{"dataset": "photos of plants and fungi (iNaturalist)", "encoder_arch": "efficientnet_v2", "encoder_norm": "batchnorm", "encoder_widths": [32, 64, 128], "fusion": "cross_attention", "label_smoothing": 0.1, "decoder_width": 256, "decoder_norm_position": "pre", "decoder_head_dim": 16, "decoder_bias": "all", "decoder_tie_embeddings": true, "optimizer": "adamw", "learning_rate": 0.0013, "lr_schedule": "cosine", "weight_decay": 0.2}
Rows from block 5 of the text decoder of a small image captioner, named by matrix and row number. Rows with one number belong to one neuron. Each number is 200 + 30 x the weight over its row's rms, rounded and kept within 0 to 999. All counts start at 0.
After each neuron's rows are labels from the 100 texts, of 14976, where the neuron reaches its highest value: "fires on" is the input token at the peak. Only what is clearly more common there than usual is listed. The data: photos of plants and fungi (iNaturalist). In brackets: how many of the 100, against the usual share in percent.
# fc1: MLP up (decoder.blocks.5.mlp.fc1.weight, 1024x256), inputs 128-255
# fc2: MLP down (decoder.blocks.5.mlp.fc2.weight, 256x1024, transposed), outputs 128-255

fc1.572,272,198,219,265,152,141,221,191,186,209,234,176,201,203,201,191,145,168,208,227,187,162,205,184,212,163,200,168,124,224,182,154,212,175,146,194,184,162,200,235,201,242,170,167,228,168,176,238,153,163,207,259,165,232,182,277,186,216,231,196,209,254,193,199,172,157,238,183,207,194,178,221,207,211,221,206,229,223,166,203,215,184,210,142,230,272,231,200,148,216,191,190,181,238,160,207,212,170,193,168,262,170,205,226,204,147,167,201,202,211,186,175,213,230,238,203,234,201,194,176,186,251,208,192,204,231,190,180
fc2.572,197,204,218,204,94,140,193,170,178,231,239,176,171,203,184,180,165,206,223,207,170,168,213,237,204,187,188,172,161,220,169,204,244,197,138,221,157,205,186,199,222,229,177,175,171,117,242,237,201,190,186,226,175,238,171,236,165,225,270,243,236,261,214,242,183,211,209,169,203,223,174,243,210,227,161,238,202,217,173,236,231,208,224,167,162,212,240,200,136,249,147,215,190,191,188,192,189,181,191,191,181,184,196,246,153,189,201,169,181,207,217,217,202,182,187,235,182,210,154,225,227,200,209,193,195,197,174,195
fires on: "<end>" (100 vs 5.8)

fc1.469,181,253,262,252,187,185,225,210,206,213,219,185,183,186,221,210,157,156,196,166,195,204,188,224,157,194,246,142,196,289,218,198,161,187,185,267,196,133,220,217,187,187,173,220,167,190,216,172,211,221,219,259,229,167,154,239,220,228,205,215,197,243,167,222,179,179,233,222,190,134,210,222,228,206,233,221,207,227,215,177,253,210,237,238,226,230,221,206,144,221,214,214,165,191,164,207,223,185,198,150,219,227,190,173,200,148,167,207,190,219,185,193,216,175,221,165,212,242,213,217,168,179,197,222,209,216,172,131
fc2.469,221,270,212,222,141,210,210,131,202,229,226,199,193,165,153,225,182,201,218,225,178,157,221,237,259,184,222,226,137,222,224,173,222,194,162,207,160,182,205,231,183,182,157,233,203,198,225,202,228,165,244,189,214,222,133,227,182,179,215,199,219,228,199,226,188,196,181,196,204,187,191,138,217,253,184,200,189,210,184,233,194,211,249,148,223,245,233,187,135,276,173,236,151,196,144,200,160,182,205,169,229,190,208,199,191,237,168,181,251,187,199,170,208,201,182,205,186,232,258,206,195,166,205,254,230,201,178,196
fires on: "<end>" (36 vs 5.8); "montiaceae" (29 vs 0); "araceae" (22 vs 0.1); "malvaceae" (9 vs 0)

fc1.298,241,249,179,158,204,190,175,255,252,200,197,209,223,202,191,235,203,219,177,166,233,167,238,261,160,255,233,165,150,235,194,244,211,201,263,149,202,211,280,232,168,171,225,222,202,109,208,208,178,192,138,160,174,194,209,217,202,186,224,197,240,196,239,215,222,213,172,229,181,216,174,185,201,166,199,184,196,181,199,191,184,203,200,219,196,168,218,211,193,127,202,240,241,206,180,218,183,209,249,209,207,175,113,240,202,194,171,233,155,202,206,210,206,202,229,161,205,253,188,194,188,203,195,228,192,216,139,234
fc2.298,176,202,217,211,189,184,206,199,249,225,188,207,268,217,181,212,204,187,166,180,213,170,174,246,181,208,159,148,191,219,187,185,213,243,194,244,139,238,246,200,169,206,156,208,202,145,219,184,226,251,170,197,191,216,234,217,179,211,227,233,160,241,241,227,231,224,186,231,230,220,201,222,189,166,217,190,193,223,196,209,218,224,204,192,185,200,177,249,151,235,233,194,212,217,187,202,205,221,161,210,144,218,220,179,177,199,251,177,208,193,225,185,205,216,126,229,208,210,205,191,217,221,190,217,200,199,136,195
fires on: "-" (47 vs 1.4); "stairstep" (29 vs 0); "oak" (24 vs 0.1)

fc1.60,259,184,229,213,137,227,237,244,219,235,242,164,157,167,167,196,157,224,232,260,171,217,250,190,198,201,178,154,193,188,199,243,159,145,189,160,191,189,152,213,174,161,165,175,247,197,199,218,211,194,229,210,149,192,211,192,226,197,224,211,235,208,165,235,217,220,220,193,180,198,205,178,178,209,202,202,189,156,181,219,140,152,158,242,217,234,207,216,175,238,183,249,202,216,238,236,193,163,171,239,251,189,184,177,172,219,178,197,234,201,207,192,217,187,179,195,167,311,170,177,182,172,178,209,189,203,254,170
fc2.60,220,200,164,162,254,219,207,208,225,173,199,183,199,243,254,182,191,207,228,217,161,196,151,201,166,185,229,210,182,224,218,194,252,161,233,225,181,186,169,190,225,143,206,222,132,253,217,198,188,201,183,169,128,209,181,182,203,207,151,220,210,178,114,226,192,182,167,180,218,192,189,190,231,179,149,210,157,153,249,159,210,212,201,235,202,210,191,196,209,207,220,251,206,197,194,229,213,181,196,196,185,209,199,215,177,225,175,235,186,152,182,199,208,193,196,257,173,233,146,230,213,160,239,212,164,210,234,195
fires on: "family" (100 vs 5.8)

fc1.585,145,211,231,164,229,191,224,228,226,253,204,217,220,228,199,206,161,201,196,222,225,186,186,138,170,188,159,183,235,199,209,183,218,221,224,160,208,162,215,235,191,163,177,241,190,192,209,184,151,179,212,243,185,162,207,219,225,206,198,160,210,209,210,223,210,200,213,189,251,202,172,157,163,194,191,96,219,211,252,142,202,194,163,172,212,249,189,198,230,256,186,180,189,195,196,178,250,205,172,151,224,202,253,185,202,219,194,239,237,240,225,198,240,180,187,202,168,207,209,241,211,254,160,258,245,234,218,188
fc2.585,184,227,200,221,244,187,215,253,210,197,207,192,222,241,230,194,175,223,240,239,248,205,154,189,141,211,173,214,173,179,132,151,202,220,196,193,206,218,211,205,196,139,250,219,203,262,218,179,207,168,181,206,190,168,189,182,198,182,169,211,215,152,201,219,190,186,240,199,218,222,185,246,178,140,169,164,215,211,198,178,204,238,215,214,188,198,197,168,269,214,183,155,164,258,191,165,186,205,145,197,258,173,233,167,194,171,201,272,210,229,183,185,245,169,195,246,149,214,177,196,207,174,280,208,218,250,226,209
fires on: "boneset" (32 vs 0); "lawndaisy" (16 vs 0); "knapweed" (15 vs 0); "hopbush" (8 vs 0)

fc1.13,215,194,234,209,208,186,249,286,198,198,209,222,197,152,244,181,247,101,156,212,170,195,236,183,179,195,197,177,184,166,187,235,211,233,219,183,238,138,265,157,199,221,167,152,156,236,194,209,210,208,151,125,238,195,183,210,231,222,169,210,255,217,187,219,260,213,201,252,176,160,169,198,156,258,213,230,241,201,197,197,237,184,248,251,181,225,212,176,221,179,202,237,196,190,196,167,202,209,217,185,185,229,199,170,180,202,227,226,166,190,158,118,243,169,207,210,196,216,217,193,144,186,189,206,219,217,265,178
fc2.13,237,160,142,232,208,170,181,235,213,217,173,215,251,187,170,159,256,177,125,196,174,196,182,183,189,212,185,234,184,229,196,235,155,232,190,194,214,192,175,176,183,209,228,202,176,218,206,173,227,211,180,174,161,185,201,172,224,217,185,195,204,204,156,207,159,211,198,173,178,265,218,151,223,173,166,167,246,222,194,206,168,143,188,184,180,190,172,184,245,191,214,198,170,150,197,217,185,307,166,130,213,172,233,180,171,184,222,203,170,199,221,167,139,146,190,192,219,158,250,168,207,179,186,237,178,199,173,254
fires on: "(" (54 vs 5.7); "small" (24 vs 0); "-" (22 vs 1.4)

fc1.99,275,213,209,215,233,163,178,194,170,198,219,232,206,230,252,254,199,184,191,182,218,98,190,211,264,215,239,220,193,194,171,235,230,158,212,238,238,185,172,202,216,173,183,165,209,250,199,209,193,214,182,207,217,173,217,244,207,191,159,236,232,179,223,222,173,238,213,213,190,154,190,241,103,216,192,187,171,165,213,229,177,159,224,220,191,217,212,224,131,194,184,167,232,187,192,205,169,215,169,201,240,186,196,157,163,199,149,170,178,177,224,188,219,193,215,202,205,191,174,208,166,209,227,238,150,241,198,150
fc2.99,201,205,184,213,196,229,195,171,202,150,178,150,226,208,195,239,222,185,166,181,228,187,231,211,217,186,226,207,149,151,210,196,214,223,225,261,244,191,176,231,213,235,207,205,214,151,145,187,192,212,213,189,216,215,154,225,225,216,247,278,220,182,246,183,215,217,192,168,179,242,183,202,158,231,163,264,209,226,176,214,189,211,176,207,193,201,220,134,244,168,216,197,177,169,174,181,180,183,186,136,206,191,159,162,160,213,215,235,238,227,208,249,199,193,203,165,214,236,242,179,152,200,222,215,229,230,194,157
fires on: "(" (59 vs 5.7); "prunus" (34 vs 0); "diospyros" (7 vs 0)

fc1.227,174,195,209,170,230,214,193,201,186,190,200,163,268,192,169,221,212,112,168,199,250,185,199,234,162,196,181,157,186,232,220,224,221,205,207,232,141,229,169,162,200,178,175,222,223,184,174,206,186,244,238,174,188,232,179,246,195,251,188,192,183,228,201,205,222,211,171,198,187,171,180,227,244,216,169,195,180,176,117,203,208,179,209,177,180,206,216,190,211,226,163,156,197,179,224,194,237,200,186,191,193,199,207,242,153,198,261,213,208,212,155,171,258,195,191,129,224,245,187,199,148,208,219,195,207,220,194,154
fc2.227,186,204,167,178,214,231,206,166,231,262,198,207,168,176,243,291,179,195,138,218,190,211,219,199,214,197,209,158,188,209,190,185,159,176,187,193,139,161,214,214,183,237,214,184,219,174,141,197,140,250,167,161,173,231,178,229,164,229,205,207,180,157,218,224,227,156,164,196,209,193,180,197,222,206,217,148,236,201,212,192,197,149,225,226,184,236,211,230,162,224,205,237,214,209,193,210,211,198,129,198,230,220,203,203,189,232,162,207,154,232,205,173,153,182,129,222,216,199,183,173,201,180,217,157,204,223,187,194
fires on: "-" (40 vs 1.4); "parthenocissus" (32 vs 0); "galium" (25 vs 0.1)

fc1.111,154,197,236,169,213,198,194,156,212,180,196,150,184,266,219,229,252,144,216,206,165,150,193,199,168,208,192,160,237,162,208,201,190,166,204,186,203,177,225,176,238,180,237,189,202,212,194,213,179,199,232,220,169,207,207,237,211,204,182,149,166,198,197,218,228,155,207,215,238,175,195,142,230,224,186,174,192,206,165,258,213,174,238,138,138,227,230,219,201,228,140,226,192,212,157,231,241,178,239,187,258,265,168,223,160,206,152,156,221,209,229,221,163,174,262,221,178,222,176,201,159,212,191,240,238,184,198,228
fc2.111,226,219,140,233,208,240,174,223,226,230,249,171,182,205,219,177,215,197,224,205,224,174,234,179,208,212,216,198,158,188,174,245,233,175,234,202,225,177,217,220,192,222,191,214,177,237,196,201,180,147,214,247,137,219,237,216,235,257,167,135,168,239,159,177,177,225,220,176,207,206,204,201,163,213,189,183,211,192,214,188,239,179,213,211,236,192,185,223,194,196,177,161,192,153,247,203,207,183,177,227,194,203,178,177,218,232,252,222,196,132,178,214,229,175,216,242,198,212,243,218,178,165,215,205,192,230,188,237
fires on: "(" (48 vs 5.7); "euonymus" (31 vs 0); "lycopus" (10 vs 0)

fc1.136,209,217,271,171,208,207,200,249,203,246,205,168,234,179,167,202,151,150,210,219,202,176,168,155,194,201,159,183,190,171,218,156,217,238,196,158,214,201,231,242,217,158,190,237,180,219,157,172,144,155,189,238,206,191,180,198,211,197,241,170,214,215,185,203,213,165,163,202,253,212,197,173,159,167,212,113,248,205,214,127,209,194,222,168,212,234,227,202,223,235,229,172,170,189,154,160,233,195,163,135,228,201,226,204,196,159,212,265,238,226,218,140,233,200,225,232,176,219,180,195,177,255,195,250,250,251,203,203
fc2.136,223,220,255,234,211,200,203,246,184,222,202,160,205,206,172,208,219,191,197,212,225,207,118,178,166,196,183,175,175,185,178,185,234,229,197,184,224,221,220,201,199,168,241,215,214,243,180,169,213,139,194,215,174,189,159,144,204,187,214,214,221,188,238,217,175,156,220,201,232,212,188,218,179,164,187,205,228,220,212,173,189,208,223,221,193,223,215,201,295,236,220,170,156,227,199,172,205,192,173,183,248,207,217,186,217,167,209,284,215,212,177,144,217,153,206,251,132,194,197,195,186,245,243,213,215,252,208,238
fires on: "boneset" (32 vs 0); "madder" (22 vs 0); "honeylocust" (12 vs 0); "melilot" (8 vs 0)

fc1.567,232,216,257,183,200,207,212,245,201,234,184,189,240,192,169,196,159,143,177,185,203,177,152,166,216,179,180,168,172,188,208,151,210,207,221,191,230,200,213,254,194,122,197,232,178,234,194,176,126,144,177,233,197,188,195,222,219,195,203,209,230,225,195,232,187,161,195,228,225,205,187,206,166,196,206,123,248,194,211,157,226,183,202,194,198,224,195,239,229,224,231,156,160,207,150,165,223,188,181,169,231,234,219,193,207,160,209,285,225,222,178,149,246,188,223,237,176,199,177,218,167,247,223,238,244,233,201,214
fc2.567,195,196,219,198,195,217,177,249,211,249,206,187,249,206,181,188,200,189,202,185,220,223,125,175,181,252,168,168,186,222,199,159,191,205,191,192,235,203,204,237,221,144,219,229,186,228,175,217,192,160,190,216,190,183,177,172,191,194,235,180,228,190,191,242,212,159,226,220,200,197,203,274,192,140,198,178,229,196,220,173,174,200,185,208,193,175,164,182,311,230,229,171,185,205,233,163,179,200,199,173,216,209,170,152,225,191,190,280,204,234,158,129,207,180,219,227,178,227,178,199,221,237,250,190,244,277,219,258
fires on: "boneset" (16 vs 0); "robin" (14 vs 0); "lettuce" (12 vs 0); "agrimony" (10 vs 0)

fc1.237,219,241,214,205,209,163,173,205,215,214,225,219,211,230,239,215,139,144,220,187,151,165,168,213,155,201,235,187,230,222,184,192,250,196,175,169,172,187,221,201,194,173,174,251,238,149,223,165,163,211,206,227,211,194,191,218,237,129,170,216,255,208,197,194,211,185,208,195,208,209,205,188,201,204,179,223,249,216,202,200,237,219,206,215,178,172,184,164,198,197,181,168,172,139,198,213,214,217,194,250,264,210,172,206,232,181,164,228,212,170,228,131,242,223,190,157,282,186,83,195,199,202,220,220,220,194,211,182
fc2.237,154,176,173,203,187,218,180,209,215,199,265,233,193,181,202,157,205,255,215,264,212,202,185,154,155,173,183,149,208,172,186,186,221,157,146,199,155,180,229,148,138,186,229,182,181,201,244,204,187,228,202,213,217,274,167,125,190,203,210,199,235,193,240,204,241,120,253,214,239,232,186,244,195,191,182,227,179,165,220,182,196,176,163,206,202,197,222,225,192,188,247,204,202,190,237,134,203,212,194,168,254,176,254,242,213,187,228,199,190,165,210,190,186,227,241,202,171,183,253,170,251,164,213,205,189,211,237,219
fires on: "family" (100 vs 5.8)

fc1.108,273,240,233,148,201,205,256,163,169,224,154,251,136,234,207,176,236,201,196,152,181,185,189,179,201,173,220,172,160,164,166,233,202,238,224,235,209,209,267,229,184,178,221,178,237,173,172,196,163,235,201,165,150,213,198,222,219,174,154,197,234,217,198,234,188,206,237,241,227,253,209,179,153,216,159,169,231,286,204,195,170,190,225,192,223,206,202,155,165,205,160,208,202,247,173,160,162,185,154,182,255,178,163,190,224,177,180,215,219,175,173,212,192,196,202,213,246,180,203,237,215,224,206,204,164,238,172,163
fc2.108,177,215,221,205,204,170,179,212,182,228,236,215,263,166,269,198,224,192,167,191,227,210,164,153,205,191,229,228,141,170,209,230,219,195,242,227,170,182,161,202,256,195,243,204,197,148,187,170,207,188,177,173,136,241,180,153,118,203,212,167,224,194,190,139,205,229,202,211,167,207,197,215,231,140,216,215,193,164,157,210,170,222,215,218,175,189,203,222,210,162,206,192,205,165,223,202,225,164,200,242,194,220,194,160,218,202,230,148,162,183,249,188,233,192,165,225,175,193,213,141,208,179,147,220,240,164,184,189
fires on: "(" (99 vs 5.7)

fc1.470,205,187,181,214,110,190,217,242,270,182,231,211,231,180,111,199,141,158,250,213,187,226,209,217,205,218,221,163,162,239,126,220,219,221,186,208,217,219,244,191,175,186,147,177,170,166,210,184,188,208,253,221,164,227,178,244,233,181,202,187,251,216,251,240,171,253,251,207,160,216,197,173,224,212,233,172,211,207,222,201,155,167,186,210,240,185,251,209,167,176,170,195,197,258,201,195,176,205,230,176,246,183,160,219,149,128,218,197,210,213,187,179,230,197,170,166,214,164,199,242,185,233,158,211,219,193,268,191
fc2.470,220,200,158,254,269,220,210,222,199,197,141,186,203,157,217,228,174,206,204,204,171,156,191,237,187,219,184,199,149,205,208,199,202,129,212,242,144,263,220,173,170,216,202,185,191,149,217,231,234,187,170,195,235,202,281,155,170,172,168,224,199,202,161,151,235,203,184,240,228,205,217,137,193,168,202,181,143,205,176,189,180,208,224,200,169,229,244,154,211,191,176,228,225,155,168,213,220,149,186,190,150,213,213,181,233,199,270,181,200,171,227,240,197,200,214,182,256,228,142,179,236,132,168,184,198,221,190,232
fires on: "family" (100 vs 5.8)

fc1.172,145,213,212,223,144,217,214,206,134,168,205,175,228,202,155,209,203,183,175,198,232,237,190,206,184,190,238,187,214,217,209,173,168,224,237,187,183,202,226,181,173,205,188,179,207,180,246,187,205,210,196,218,189,180,167,210,273,186,221,225,195,201,192,199,249,240,124,173,191,206,215,189,216,217,191,170,223,217,207,242,171,187,211,224,195,231,233,215,147,209,194,222,231,187,214,206,225,161,237,192,180,205,232,158,191,233,195,145,224,229,240,216,182,226,214,219,231,206,194,171,181,210,208,220,217,186,215,108
fc2.172,202,240,186,188,163,243,199,227,210,229,179,156,227,204,221,218,187,192,229,235,232,225,159,183,227,241,121,140,212,227,170,205,140,224,197,166,230,214,226,191,195,137,207,205,171,201,180,240,172,165,195,199,168,188,198,176,137,185,197,185,173,189,189,201,225,157,199,233,246,222,155,267,209,216,143,85,260,171,219,166,213,206,164,192,224,221,172,217,226,197,182,221,166,171,202,163,282,203,184,184,218,243,193,184,198,234,164,256,183,218,171,141,210,217,187,247,214,229,181,173,192,226,254,251,236,249,219,214
fires on: "-" (55 vs 1.4); "(" (32 vs 5.7); "family" (13 vs 5.8)

fc1.678,225,141,221,188,246,223,228,200,187,164,180,233,180,208,195,197,192,186,231,184,206,268,191,173,183,243,219,194,216,237,211,220,174,236,226,164,198,203,174,217,214,167,247,176,184,192,207,233,196,209,245,122,180,167,249,157,220,155,125,216,166,176,225,251,227,232,154,237,189,196,218,185,215,176,189,219,200,215,233,182,157,182,180,215,197,206,235,197,185,169,209,161,215,154,247,212,202,216,210,261,254,184,218,191,220,205,225,183,201,184,246,245,219,199,139,233,254,182,190,161,184,183,201,183,175,248,246,208
fc2.678,194,140,229,221,159,157,189,143,205,257,206,205,221,167,119,188,151,218,226,188,184,141,181,179,259,179,180,167,151,188,236,211,240,189,204,212,215,202,213,229,194,233,227,188,176,149,215,205,235,161,181,238,229,247,195,245,147,246,234,187,206,219,164,231,195,194,248,179,190,185,201,183,219,245,226,217,187,232,255,220,218,233,184,162,234,239,198,256,159,228,145,159,207,220,135,197,259,175,225,175,213,193,187,261,141,185,239,261,240,158,184,166,248,216,218,214,193,183,194,221,168,186,185,245,199,218,201,182
fires on: "class" (100 vs 5.8)

fc1.234,265,186,245,243,162,184,234,162,196,254,182,154,221,185,198,212,166,163,217,236,129,158,186,187,236,176,216,189,159,253,183,231,222,167,175,228,201,159,176,233,196,228,165,252,184,222,165,172,156,187,171,178,247,222,167,214,211,226,228,193,201,241,185,198,184,210,190,242,216,186,191,187,214,281,216,254,204,198,197,179,226,170,281,198,256,173,198,231,170,214,175,165,148,260,185,217,194,155,199,175,208,196,172,165,175,201,155,221,202,205,184,156,224,214,241,174,203,180,210,211,196,204,224,226,230,217,128,211
fc2.234,237,226,196,228,117,206,165,114,203,237,215,172,206,202,247,160,168,158,212,195,198,214,192,203,233,190,169,252,149,214,200,188,181,215,110,203,200,141,219,226,205,231,157,241,207,150,184,212,164,161,229,198,150,260,183,213,173,197,245,218,225,227,168,227,205,229,214,182,187,221,198,209,198,229,191,247,168,232,180,169,216,176,258,186,212,221,236,209,172,222,187,202,166,174,177,159,217,221,194,164,225,199,161,200,203,245,168,219,213,210,191,187,238,178,199,188,234,175,199,203,143,204,179,212,213,196,218,186
fires on: "<end>" (100 vs 5.8)

fc1.342,250,227,177,197,215,195,145,209,250,251,200,178,225,190,240,186,149,193,220,214,252,177,228,220,183,177,130,197,203,243,179,212,203,186,183,170,158,210,212,174,214,181,199,187,192,249,211,170,177,191,214,197,206,227,149,183,251,218,194,158,181,230,202,166,178,171,203,228,181,220,224,216,183,193,180,151,249,229,259,124,234,187,233,223,194,211,176,187,228,186,208,186,184,201,201,199,193,207,218,161,198,236,159,249,171,202,208,241,268,249,216,150,201,181,196,181,190,218,229,238,200,181,191,238,213,192,147,232
fc2.342,231,182,191,176,200,194,160,231,226,215,173,205,142,264,212,182,213,194,193,230,236,174,215,242,199,225,198,235,195,181,172,184,166,178,232,191,167,241,236,165,186,149,185,203,188,214,162,249,239,236,213,164,208,153,175,149,231,210,214,191,223,219,203,201,223,221,159,217,148,213,127,158,233,101,188,136,214,183,211,213,243,189,206,238,212,150,199,232,186,158,174,220,206,208,190,233,197,202,164,195,153,239,235,241,222,226,135,169,226,216,181,180,175,173,166,198,147,155,204,224,188,250,225,218,196,221,219,193
fires on: "-" (35 vs 1.4); "stairstep" (35 vs 0); "oak" (30 vs 0.1)

fc1.445,202,149,211,179,154,172,205,182,248,236,174,196,261,178,180,222,243,193,214,200,153,187,201,230,212,145,208,174,216,237,264,172,204,234,259,213,242,198,200,194,210,159,183,210,215,155,187,204,248,196,188,223,195,188,157,210,188,243,189,171,230,173,243,211,184,177,183,156,262,179,208,205,202,207,237,165,252,200,209,194,221,136,210,172,165,198,187,219,153,204,201,138,195,206,181,154,210,175,240,258,191,213,176,226,169,206,167,213,188,229,127,227,255,186,234,163,227,190,213,231,215,220,165,235,267,238,190,149
fc2.445,237,216,184,244,123,220,219,215,184,165,210,214,214,145,190,198,214,205,207,215,218,188,223,158,247,195,197,144,189,179,242,279,228,229,227,156,251,214,206,185,109,183,171,227,205,176,157,199,246,206,179,169,197,170,227,238,137,204,189,206,172,243,190,155,184,174,207,226,221,229,206,243,213,226,243,210,234,202,153,203,173,146,173,249,197,228,218,230,149,151,235,217,146,185,201,169,237,211,182,190,211,174,174,218,180,234,181,238,182,183,233,182,154,200,215,156,207,132,187,214,213,234,165,199,194,182,150,197
fires on: "altingiaceae" (38 vs 0); "fomitopsidaceae" (30 vs 0); "amanitaceae" (21 vs 0); "aquifoliaceae" (9 vs 0)

fc1.683,191,158,226,142,183,201,197,223,203,212,203,141,181,197,156,177,177,140,206,218,243,121,222,178,190,175,190,184,229,198,206,188,223,212,169,145,210,173,202,214,213,179,178,225,239,228,192,179,199,188,205,203,215,195,226,228,253,163,181,229,154,201,258,210,185,206,248,152,197,185,168,182,170,162,165,176,279,188,230,180,171,210,232,234,188,234,173,210,216,231,181,137,208,241,212,198,211,201,174,161,240,203,199,187,166,170,186,252,234,209,211,187,161,171,199,226,208,252,174,229,164,259,198,215,229,235,266,196
fc2.683,214,177,238,206,147,210,204,228,170,212,225,192,184,247,233,216,198,233,204,227,214,226,158,237,238,214,205,174,257,204,168,141,222,209,192,189,223,198,194,156,190,227,198,191,228,249,214,217,167,182,187,179,150,127,195,191,187,189,182,198,179,173,209,235,190,127,190,192,195,180,169,232,214,197,170,154,186,168,203,196,184,272,157,224,193,214,167,203,237,242,174,147,165,242,264,231,171,238,196,235,158,217,229,240,217,201,217,272,186,169,216,132,268,210,156,245,200,184,173,216,201,211,245,184,174,237,237,232
fires on: "mullein" (35 vs 0); "cactus" (24 vs 0.1); "willowherb" (14 vs 0); "tongue" (9 vs 0)

fc1.282,191,185,202,212,212,183,156,221,154,191,156,197,230,213,179,202,227,215,220,113,190,182,175,223,175,156,238,225,136,194,227,205,202,121,196,201,152,204,224,218,202,187,228,244,257,232,209,199,203,188,239,224,178,190,166,238,245,174,253,218,198,182,191,249,174,214,197,245,211,159,209,203,194,196,167,212,225,231,186,216,228,174,192,166,235,243,191,193,186,207,161,208,211,219,198,239,159,172,239,178,203,209,201,178,184,213,181,174,236,228,200,178,219,168,203,216,219,190,114,176,191,204,213,206,164,222,250,193
fc2.282,135,162,219,196,201,232,184,248,176,168,211,170,201,154,212,155,208,182,179,252,226,222,219,219,215,208,193,187,207,133,170,183,194,226,157,210,237,196,200,193,209,192,251,216,122,216,198,182,224,219,176,202,236,191,186,180,139,185,176,142,192,211,224,195,176,143,232,199,192,182,216,220,286,230,207,211,177,234,273,242,167,248,224,231,227,193,230,118,183,192,213,184,221,175,176,174,217,174,185,182,180,203,251,225,192,236,203,205,167,220,165,198,193,171,204,189,191,220,262,213,254,234,194,251,232,196,193,176
fires on: "family" (62 vs 5.8); "matteuccia" (22 vs 0)

fc1.639,228,176,246,212,175,202,194,223,241,203,187,191,212,173,202,190,247,150,192,148,203,259,204,219,184,230,201,235,189,203,195,162,198,209,276,188,170,258,219,188,239,173,136,214,226,200,228,203,207,180,261,144,222,157,183,224,186,178,166,153,236,166,179,210,201,250,179,273,203,148,162,201,200,203,190,194,194,170,119,250,128,184,220,152,210,162,231,194,208,152,196,198,174,197,242,238,186,182,224,182,227,188,165,207,229,201,212,224,196,236,210,219,171,227,253,161,199,177,205,230,203,211,193,171,195,211,195,260
fc2.639,163,181,226,192,189,222,172,193,186,191,229,144,212,196,262,214,178,156,243,157,207,237,197,214,205,232,138,235,208,220,216,218,237,179,180,216,203,144,231,223,174,226,178,192,148,206,254,153,196,157,202,210,222,207,230,239,155,195,235,189,177,213,152,202,168,194,207,198,224,221,198,201,165,177,252,204,175,194,192,226,196,209,166,234,194,209,184,175,198,230,230,154,182,266,193,178,188,214,220,249,197,186,228,235,143,216,190,235,244,218,191,210,182,230,212,192,182,162,129,219,181,176,233,148,193,185,179,182
fires on: "(" (100 vs 5.7)

fc1.358,202,214,240,255,199,178,205,181,185,221,180,176,182,210,162,208,110,158,172,191,180,221,181,198,242,163,209,144,143,267,183,186,145,196,218,252,201,195,219,243,228,247,167,182,215,180,259,176,225,177,174,223,210,209,185,226,182,249,218,204,191,254,193,190,123,190,195,186,224,211,179,209,207,231,249,171,242,238,185,189,181,167,229,214,240,195,175,203,153,219,189,184,165,189,194,175,196,224,220,169,211,179,188,176,202,180,170,204,260,225,159,213,235,204,276,162,178,219,163,203,225,221,188,206,210,213,175,142
fc2.358,255,249,179,246,190,209,167,157,168,191,195,145,151,175,171,190,196,185,222,191,225,238,198,171,226,251,179,215,124,219,188,185,165,214,160,210,171,245,208,186,172,234,153,218,253,171,218,275,228,220,204,236,235,236,190,208,163,186,187,216,202,307,172,193,159,149,213,192,198,184,177,143,197,252,228,207,225,234,224,196,222,180,212,214,245,225,201,167,213,190,176,178,169,186,217,171,193,219,248,174,246,179,221,200,214,195,213,213,240,211,199,213,225,162,222,191,165,188,189,225,224,221,159,149,214,178,192,158
fires on: "<end>" (100 vs 5.8)

fc1.14,146,224,199,220,164,212,237,245,232,243,242,196,224,134,144,217,196,202,143,164,230,231,199,183,200,152,207,207,204,199,156,214,224,236,182,256,155,193,217,169,219,207,260,218,175,225,200,205,188,209,239,207,180,213,185,243,239,151,308,215,242,259,169,179,209,167,215,199,213,210,192,207,181,224,256,206,165,198,134,172,189,221,201,245,222,179,180,214,172,247,199,198,205,208,210,178,203,147,217,172,229,205,191,200,190,162,246,248,159,167,153,174,250,158,232,228,195,172,214,248,177,202,212,190,206,180,186,210
fc2.14,201,257,205,174,171,220,197,141,207,219,222,204,226,182,196,220,230,143,209,191,187,224,172,214,205,213,186,214,191,233,200,238,252,232,200,186,197,194,189,173,170,210,223,164,192,173,221,196,208,215,232,206,202,272,174,199,224,243,212,222,226,221,218,220,170,201,147,214,144,176,188,306,223,214,181,208,222,211,236,220,228,203,222,190,211,207,233,185,178,241,203,249,186,225,190,223,242,202,227,200,202,235,155,180,226,156,206,185,186,155,238,213,191,188,220,245,253,200,211,224,174,179,251,265,206,159,179,190
fires on: "-" (100 vs 1.4)

fc1.1,195,240,220,166,237,186,200,223,170,189,213,272,243,179,234,197,247,183,174,188,173,171,204,178,231,227,146,189,174,231,208,207,235,287,217,218,191,195,232,181,182,161,132,159,211,218,189,232,204,257,185,181,249,145,184,227,209,218,152,207,211,246,215,243,238,198,244,191,181,163,160,192,223,233,211,207,207,185,201,227,234,160,197,174,190,202,228,148,256,225,207,205,176,166,209,171,228,184,198,177,208,213,184,208,200,194,236,197,199,219,196,168,222,220,221,185,252,200,183,211,213,229,178,194,173,162,237,132
fc2.1,197,203,234,190,187,209,169,194,203,224,178,199,168,188,170,216,231,285,247,207,184,229,192,201,196,234,180,234,172,226,214,219,181,175,182,216,225,185,203,172,179,204,217,203,209,243,164,169,158,214,164,195,209,221,220,186,164,137,189,272,205,173,183,236,153,219,238,250,205,185,236,151,184,157,150,163,194,211,223,219,201,207,138,237,145,208,182,228,192,188,234,238,235,187,201,224,231,230,186,169,230,204,203,194,183,182,186,191,183,242,194,192,168,160,170,187,181,180,191,153,244,131,236,220,202,122,183,242
fires on: "(" (98 vs 5.7)